From a checkpoint of a small sound classifier.
Model: 12.1M parameters, norm layernorm.
Data: 26041 training examples, 81.6 epochs.
Rows from block 2 of a small sound classifier, named by matrix and row number. Rows with one number belong to one neuron. Each number is 200 + 30 x the weight over its row's rms, rounded and kept within 0 to 999. All counts start at 0.
Before each neuron's rows are labels from the 100 clips, of 14848, where the neuron reaches its largest size: "top examples" is what is common among them. Only what is clearly more common there than usual is listed. The data: short read English sentences (LibriTTS-R). In brackets: how many of the 100, against the usual share in percent.
# gate: first MLP gate (model.blocks.2.ff1.gate.weight, 640x320), inputs 0-106
# fc1: first MLP up (model.blocks.2.ff1.fc1.weight, 640x320), inputs 0-106
# fc2: first MLP down (model.blocks.2.ff1.fc2.weight, 320x640, transposed), outputs 0-106

top examples: voice: male (100 vs 46)
gate.501,187,222,148,200,200,176,200,176,175,184,153,181,132,200,230,182,185,200,200,175,200,162,119,156,192,228,225,213,200,154,143,200,153,180,200,220,214,214,226,144,200,200,200,235,190,217,200,200,222,238,169,200,223,227,215,185,259,246,275,214,200,200,151,212,227,181,200,285,159,224,177,200,216,212,175,225,235,233,196,177,224,230,200,175,247,200,161,179,200,200,208,227,280,184,170,168,184,200,179,235,178,188,200,225,192,219,200
fc1.501,178,159,238,200,168,219,200,142,221,241,119,212,173,200,200,239,222,200,200,211,200,189,200,200,249,200,215,173,219,189,173,178,200,177,200,200,151,200,200,123,200,200,185,200,128,200,252,200,164,200,212,200,127,155,235,230,189,200,200,200,187,182,244,184,200,200,166,200,200,212,181,236,157,200,224,146,180,173,233,200,244,175,200,200,200,217,238,229,206,250,200,190,188,257,206,200,209,218,259,95,255,219,234,144,234,200,200
fc2.501,264,181,236,141,175,143,240,179,240,228,200,179,225,218,197,181,200,170,246,174,200,173,177,233,172,253,200,210,179,120,232,252,244,200,135,215,149,213,200,200,226,141,226,229,169,200,243,200,200,228,203,219,166,211,270,214,200,216,269,200,275,266,173,177,200,178,200,234,200,186,146,230,200,200,222,238,200,210,200,192,169,202,197,233,208,268,236,172,229,219,200,162,200,200,200,200,227,174,222,235,200,203,200,167,200,211,227

top examples: voice: male (96 vs 46)
gate.56,200,159,163,157,200,191,200,182,143,220,190,200,200,200,200,200,220,178,277,172,169,200,246,200,159,200,233,260,156,179,200,179,187,200,218,200,231,278,200,193,200,240,159,166,200,173,210,149,230,187,200,150,200,237,224,185,256,200,230,255,200,155,236,200,215,200,200,200,225,247,222,200,165,200,200,200,154,216,222,160,177,178,257,221,175,161,250,200,270,167,200,216,200,166,268,200,200,179,200,178,200,200,176,151,166,200,150
fc1.56,200,200,189,200,178,200,262,200,200,148,160,233,200,200,200,174,214,200,152,200,200,228,200,200,200,200,200,200,231,233,209,200,161,221,200,200,170,200,195,158,200,200,167,200,228,208,200,200,200,200,246,200,200,179,209,232,200,200,255,187,223,200,113,120,226,274,243,200,200,200,222,274,106,149,178,200,249,133,200,200,200,200,133,200,172,200,152,193,200,256,200,200,227,200,245,200,200,189,200,224,200,214,260,200,176,249,200
fc2.56,232,200,200,182,178,157,200,177,142,228,215,219,134,283,200,200,229,208,200,227,156,200,174,159,200,177,250,180,183,216,200,233,200,247,200,213,200,180,200,181,191,200,184,240,163,178,200,200,200,200,200,200,200,140,222,179,245,170,200,200,200,232,200,202,200,235,166,200,190,200,240,200,200,200,200,200,246,200,200,218,200,251,200,150,200,200,163,200,220,200,198,251,216,274,231,200,200,200,200,229,200,200,129,155,279,239,200

top examples: voice: male (99 vs 46)
gate.231,223,200,182,200,277,262,213,242,200,200,200,182,222,252,220,221,200,200,174,154,200,200,154,200,165,200,129,246,187,160,169,200,190,200,229,200,200,200,200,233,190,176,200,200,219,188,223,177,150,200,210,200,200,186,200,239,200,200,200,200,172,200,285,200,200,186,226,214,200,171,174,170,185,215,159,225,219,234,218,234,233,188,200,174,167,170,200,217,244,200,179,230,200,180,230,217,223,155,200,240,237,200,179,200,173,220,220
fc1.231,142,264,178,152,189,260,200,200,200,224,166,200,200,200,109,164,200,178,160,228,200,200,243,221,229,200,172,200,217,200,221,223,235,200,200,180,273,187,200,183,238,158,175,200,200,182,255,156,200,159,173,237,167,258,232,180,200,200,233,215,181,231,296,227,231,233,143,213,200,232,200,200,223,251,251,200,155,231,221,200,200,233,234,200,178,247,167,187,200,166,200,200,179,180,229,221,212,200,171,200,221,220,200,214,200,200,219
fc2.231,223,95,160,162,240,200,230,189,244,158,213,170,165,250,200,166,200,200,181,200,245,200,186,240,200,171,221,132,200,177,219,208,185,200,200,253,200,111,200,180,200,285,200,276,200,168,218,218,225,223,200,200,200,160,215,200,150,271,218,200,169,242,177,266,150,163,200,181,240,150,200,236,247,225,200,159,200,146,170,200,212,200,190,218,200,159,229,246,162,230,213,254,225,179,239,200,157,200,200,180,200,232,155,200,173,153,174

top examples: voice: female (100 vs 54)
gate.259,211,196,213,200,171,247,200,156,176,200,162,217,220,178,179,177,223,229,106,236,257,200,190,210,222,215,234,185,216,234,223,233,144,157,200,160,200,156,200,200,230,214,145,193,220,192,200,200,223,200,200,224,220,223,193,191,228,215,200,200,175,220,200,200,163,202,231,200,148,217,172,206,220,219,246,217,215,171,214,215,209,219,229,97,209,128,223,256,214,274,168,218,146,155,200,176,194,219,165,203,200,218,192,189,200,226,236
fc1.259,200,151,200,165,221,211,213,200,181,249,195,200,172,181,215,185,214,159,200,233,161,200,200,200,120,195,200,181,200,219,205,186,200,229,138,200,132,188,202,183,158,187,203,213,158,255,165,196,166,220,196,220,200,155,166,234,215,174,200,156,279,206,200,197,227,198,166,200,185,186,200,200,144,200,254,212,200,253,163,212,187,155,251,224,200,238,223,165,195,138,176,168,291,170,185,179,204,158,165,200,182,200,243,178,225,200,158
fc2.259,187,207,149,182,242,200,170,200,208,200,193,248,192,187,187,217,161,129,173,200,195,188,214,161,192,155,200,214,200,200,161,215,249,210,179,174,193,223,190,212,172,183,175,200,217,174,211,200,200,234,200,200,293,191,234,163,191,175,168,217,200,140,142,221,164,200,200,148,187,189,200,159,218,176,267,208,247,200,153,144,200,200,210,192,225,166,237,193,184,223,160,183,171,200,200,229,233,124,212,222,169,180,220,220,222,234,221

top examples: voice: male (100 vs 46)
gate.406,189,200,200,181,211,200,200,172,200,188,200,221,200,172,238,172,185,200,200,155,167,200,200,210,191,186,173,190,184,161,200,187,170,178,229,157,171,226,175,181,173,218,163,274,212,150,226,242,200,259,210,221,241,211,119,200,224,251,260,159,182,189,167,211,232,178,215,189,176,189,171,200,200,240,166,200,294,181,170,236,145,164,232,245,219,150,130,185,164,200,224,172,233,221,231,185,200,186,234,190,189,213,200,200,200,200,176
fc1.406,200,229,193,217,226,190,200,194,149,175,251,218,200,200,200,241,153,200,230,165,228,236,158,257,208,271,229,200,174,167,200,200,274,177,228,138,172,169,172,213,200,150,228,171,188,227,208,229,153,184,157,206,180,240,215,226,200,155,225,260,200,200,219,185,170,227,181,210,210,175,241,221,239,191,218,224,152,205,209,139,200,200,200,150,200,200,234,163,200,200,200,200,159,229,200,251,179,196,164,200,235,218,111,200,131,262,200
fc2.406,196,234,182,224,254,171,163,277,219,194,163,208,217,200,191,162,246,235,177,245,167,148,268,215,247,258,224,206,200,181,187,164,235,200,200,182,200,189,193,189,184,173,178,200,207,221,151,200,162,191,191,185,239,200,166,169,193,180,216,220,246,200,194,211,209,289,169,237,200,163,210,226,200,232,279,178,165,165,190,186,255,152,251,178,186,186,216,252,210,178,179,200,216,219,153,225,229,159,215,217,200,181,155,200,210,130,220

top examples: voice: female (92 vs 54)
gate.638,200,200,237,200,167,212,242,119,179,248,147,187,185,207,126,200,200,220,200,200,193,167,174,214,200,163,174,241,212,200,200,182,139,154,200,234,219,200,245,220,200,261,200,193,253,155,200,252,218,200,234,179,200,231,245,162,274,168,234,200,200,200,223,200,217,231,181,250,163,172,185,271,167,135,200,157,169,243,187,176,230,200,140,184,183,224,200,170,178,237,160,200,186,200,210,152,200,235,200,170,200,232,223,226,200,256,167
fc1.638,188,200,170,151,237,217,220,200,200,269,268,200,200,200,190,247,200,241,220,213,185,168,200,165,217,200,177,200,200,156,258,200,200,200,200,216,218,200,230,188,200,145,200,163,200,223,231,238,156,181,239,180,180,200,220,200,265,200,200,200,254,212,200,163,200,194,200,240,158,218,237,188,168,192,190,164,166,128,200,162,185,200,174,189,200,260,169,200,200,200,183,178,174,179,221,241,200,255,288,190,217,169,148,220,200,245,200
fc2.638,200,183,200,228,200,266,200,200,207,200,176,221,170,258,219,200,155,137,213,176,237,247,215,200,178,156,246,200,262,234,179,200,226,231,184,178,230,132,222,183,187,141,200,169,200,225,217,200,213,225,200,200,246,221,200,200,200,200,213,179,200,211,217,184,187,200,138,200,200,152,172,200,218,130,223,163,165,200,221,179,200,146,213,200,200,162,200,182,200,147,200,148,200,214,200,183,223,186,200,242,217,200,182,226,200,187,200

top examples: voice: female (97 vs 54)
gate.223,248,200,179,225,179,217,225,214,257,200,184,179,145,192,194,191,211,232,259,185,235,186,141,218,200,200,200,221,158,208,200,185,200,245,233,213,200,179,208,200,240,215,215,206,212,182,200,189,195,200,200,136,184,208,190,200,169,212,183,259,143,209,225,195,171,200,186,216,243,192,250,229,146,200,183,206,213,173,200,180,219,200,200,162,186,166,219,156,212,171,163,255,115,250,218,200,217,208,186,200,247,233,134,169,160,179,200
fc1.223,200,200,200,200,281,153,172,236,200,194,226,200,213,184,200,152,192,160,166,200,176,231,200,200,200,200,231,214,146,174,200,185,200,200,102,175,171,155,179,200,200,165,186,164,169,173,239,209,153,172,188,200,200,182,251,200,217,164,213,218,251,175,200,233,200,219,147,151,167,231,200,212,208,189,200,231,175,241,176,200,92,200,248,260,185,200,200,229,200,200,200,177,265,177,164,218,179,181,132,235,173,178,223,237,200,168,243
fc2.223,169,241,237,173,178,200,240,200,200,241,174,233,204,228,200,200,200,200,200,200,209,160,209,212,191,194,200,200,200,200,239,200,174,210,144,186,162,249,170,260,218,182,200,188,191,237,242,187,271,240,200,200,200,187,200,161,205,205,262,169,208,225,177,107,248,228,227,208,211,215,243,200,200,225,222,223,175,222,181,187,160,159,127,160,164,277,253,214,200,258,158,255,194,234,185,200,184,232,230,257,142,200,200,218,244,207,233

top examples: voice: male (100 vs 46)
gate.267,157,200,272,200,200,296,200,215,161,200,150,200,216,223,183,200,224,200,211,200,227,218,200,241,171,249,238,216,214,200,146,239,200,200,172,200,244,219,169,209,221,230,177,219,225,200,218,147,230,200,200,231,181,224,153,240,200,190,224,255,242,171,251,200,200,171,189,200,180,210,200,227,186,241,216,161,200,200,200,213,189,200,241,244,228,213,180,228,200,200,242,189,218,166,200,219,211,218,252,170,200,163,184,166,213,134,200
fc1.267,200,166,180,174,178,171,200,186,175,172,200,200,219,200,187,200,128,154,200,200,180,173,200,187,225,172,176,176,158,184,254,200,236,240,221,253,218,200,171,220,130,171,200,169,165,145,222,200,200,183,222,200,143,167,200,280,233,184,171,200,200,156,178,221,180,175,157,225,200,200,240,216,185,183,102,171,225,215,200,256,187,185,225,178,160,163,180,200,185,200,200,177,200,129,214,200,221,161,200,200,200,226,200,200,200,200,173
fc2.267,174,165,200,179,240,200,177,218,200,191,218,177,187,200,175,167,200,200,110,213,161,261,200,239,200,219,232,246,167,162,187,220,200,200,200,200,200,174,213,200,200,236,200,200,136,200,143,241,200,232,200,172,200,200,219,200,177,254,95,200,200,181,171,230,172,254,217,242,241,200,157,216,200,200,279,174,217,150,184,200,200,219,200,200,179,263,200,184,200,143,176,225,200,181,200,231,200,226,156,183,175,237,178,171,200,200,176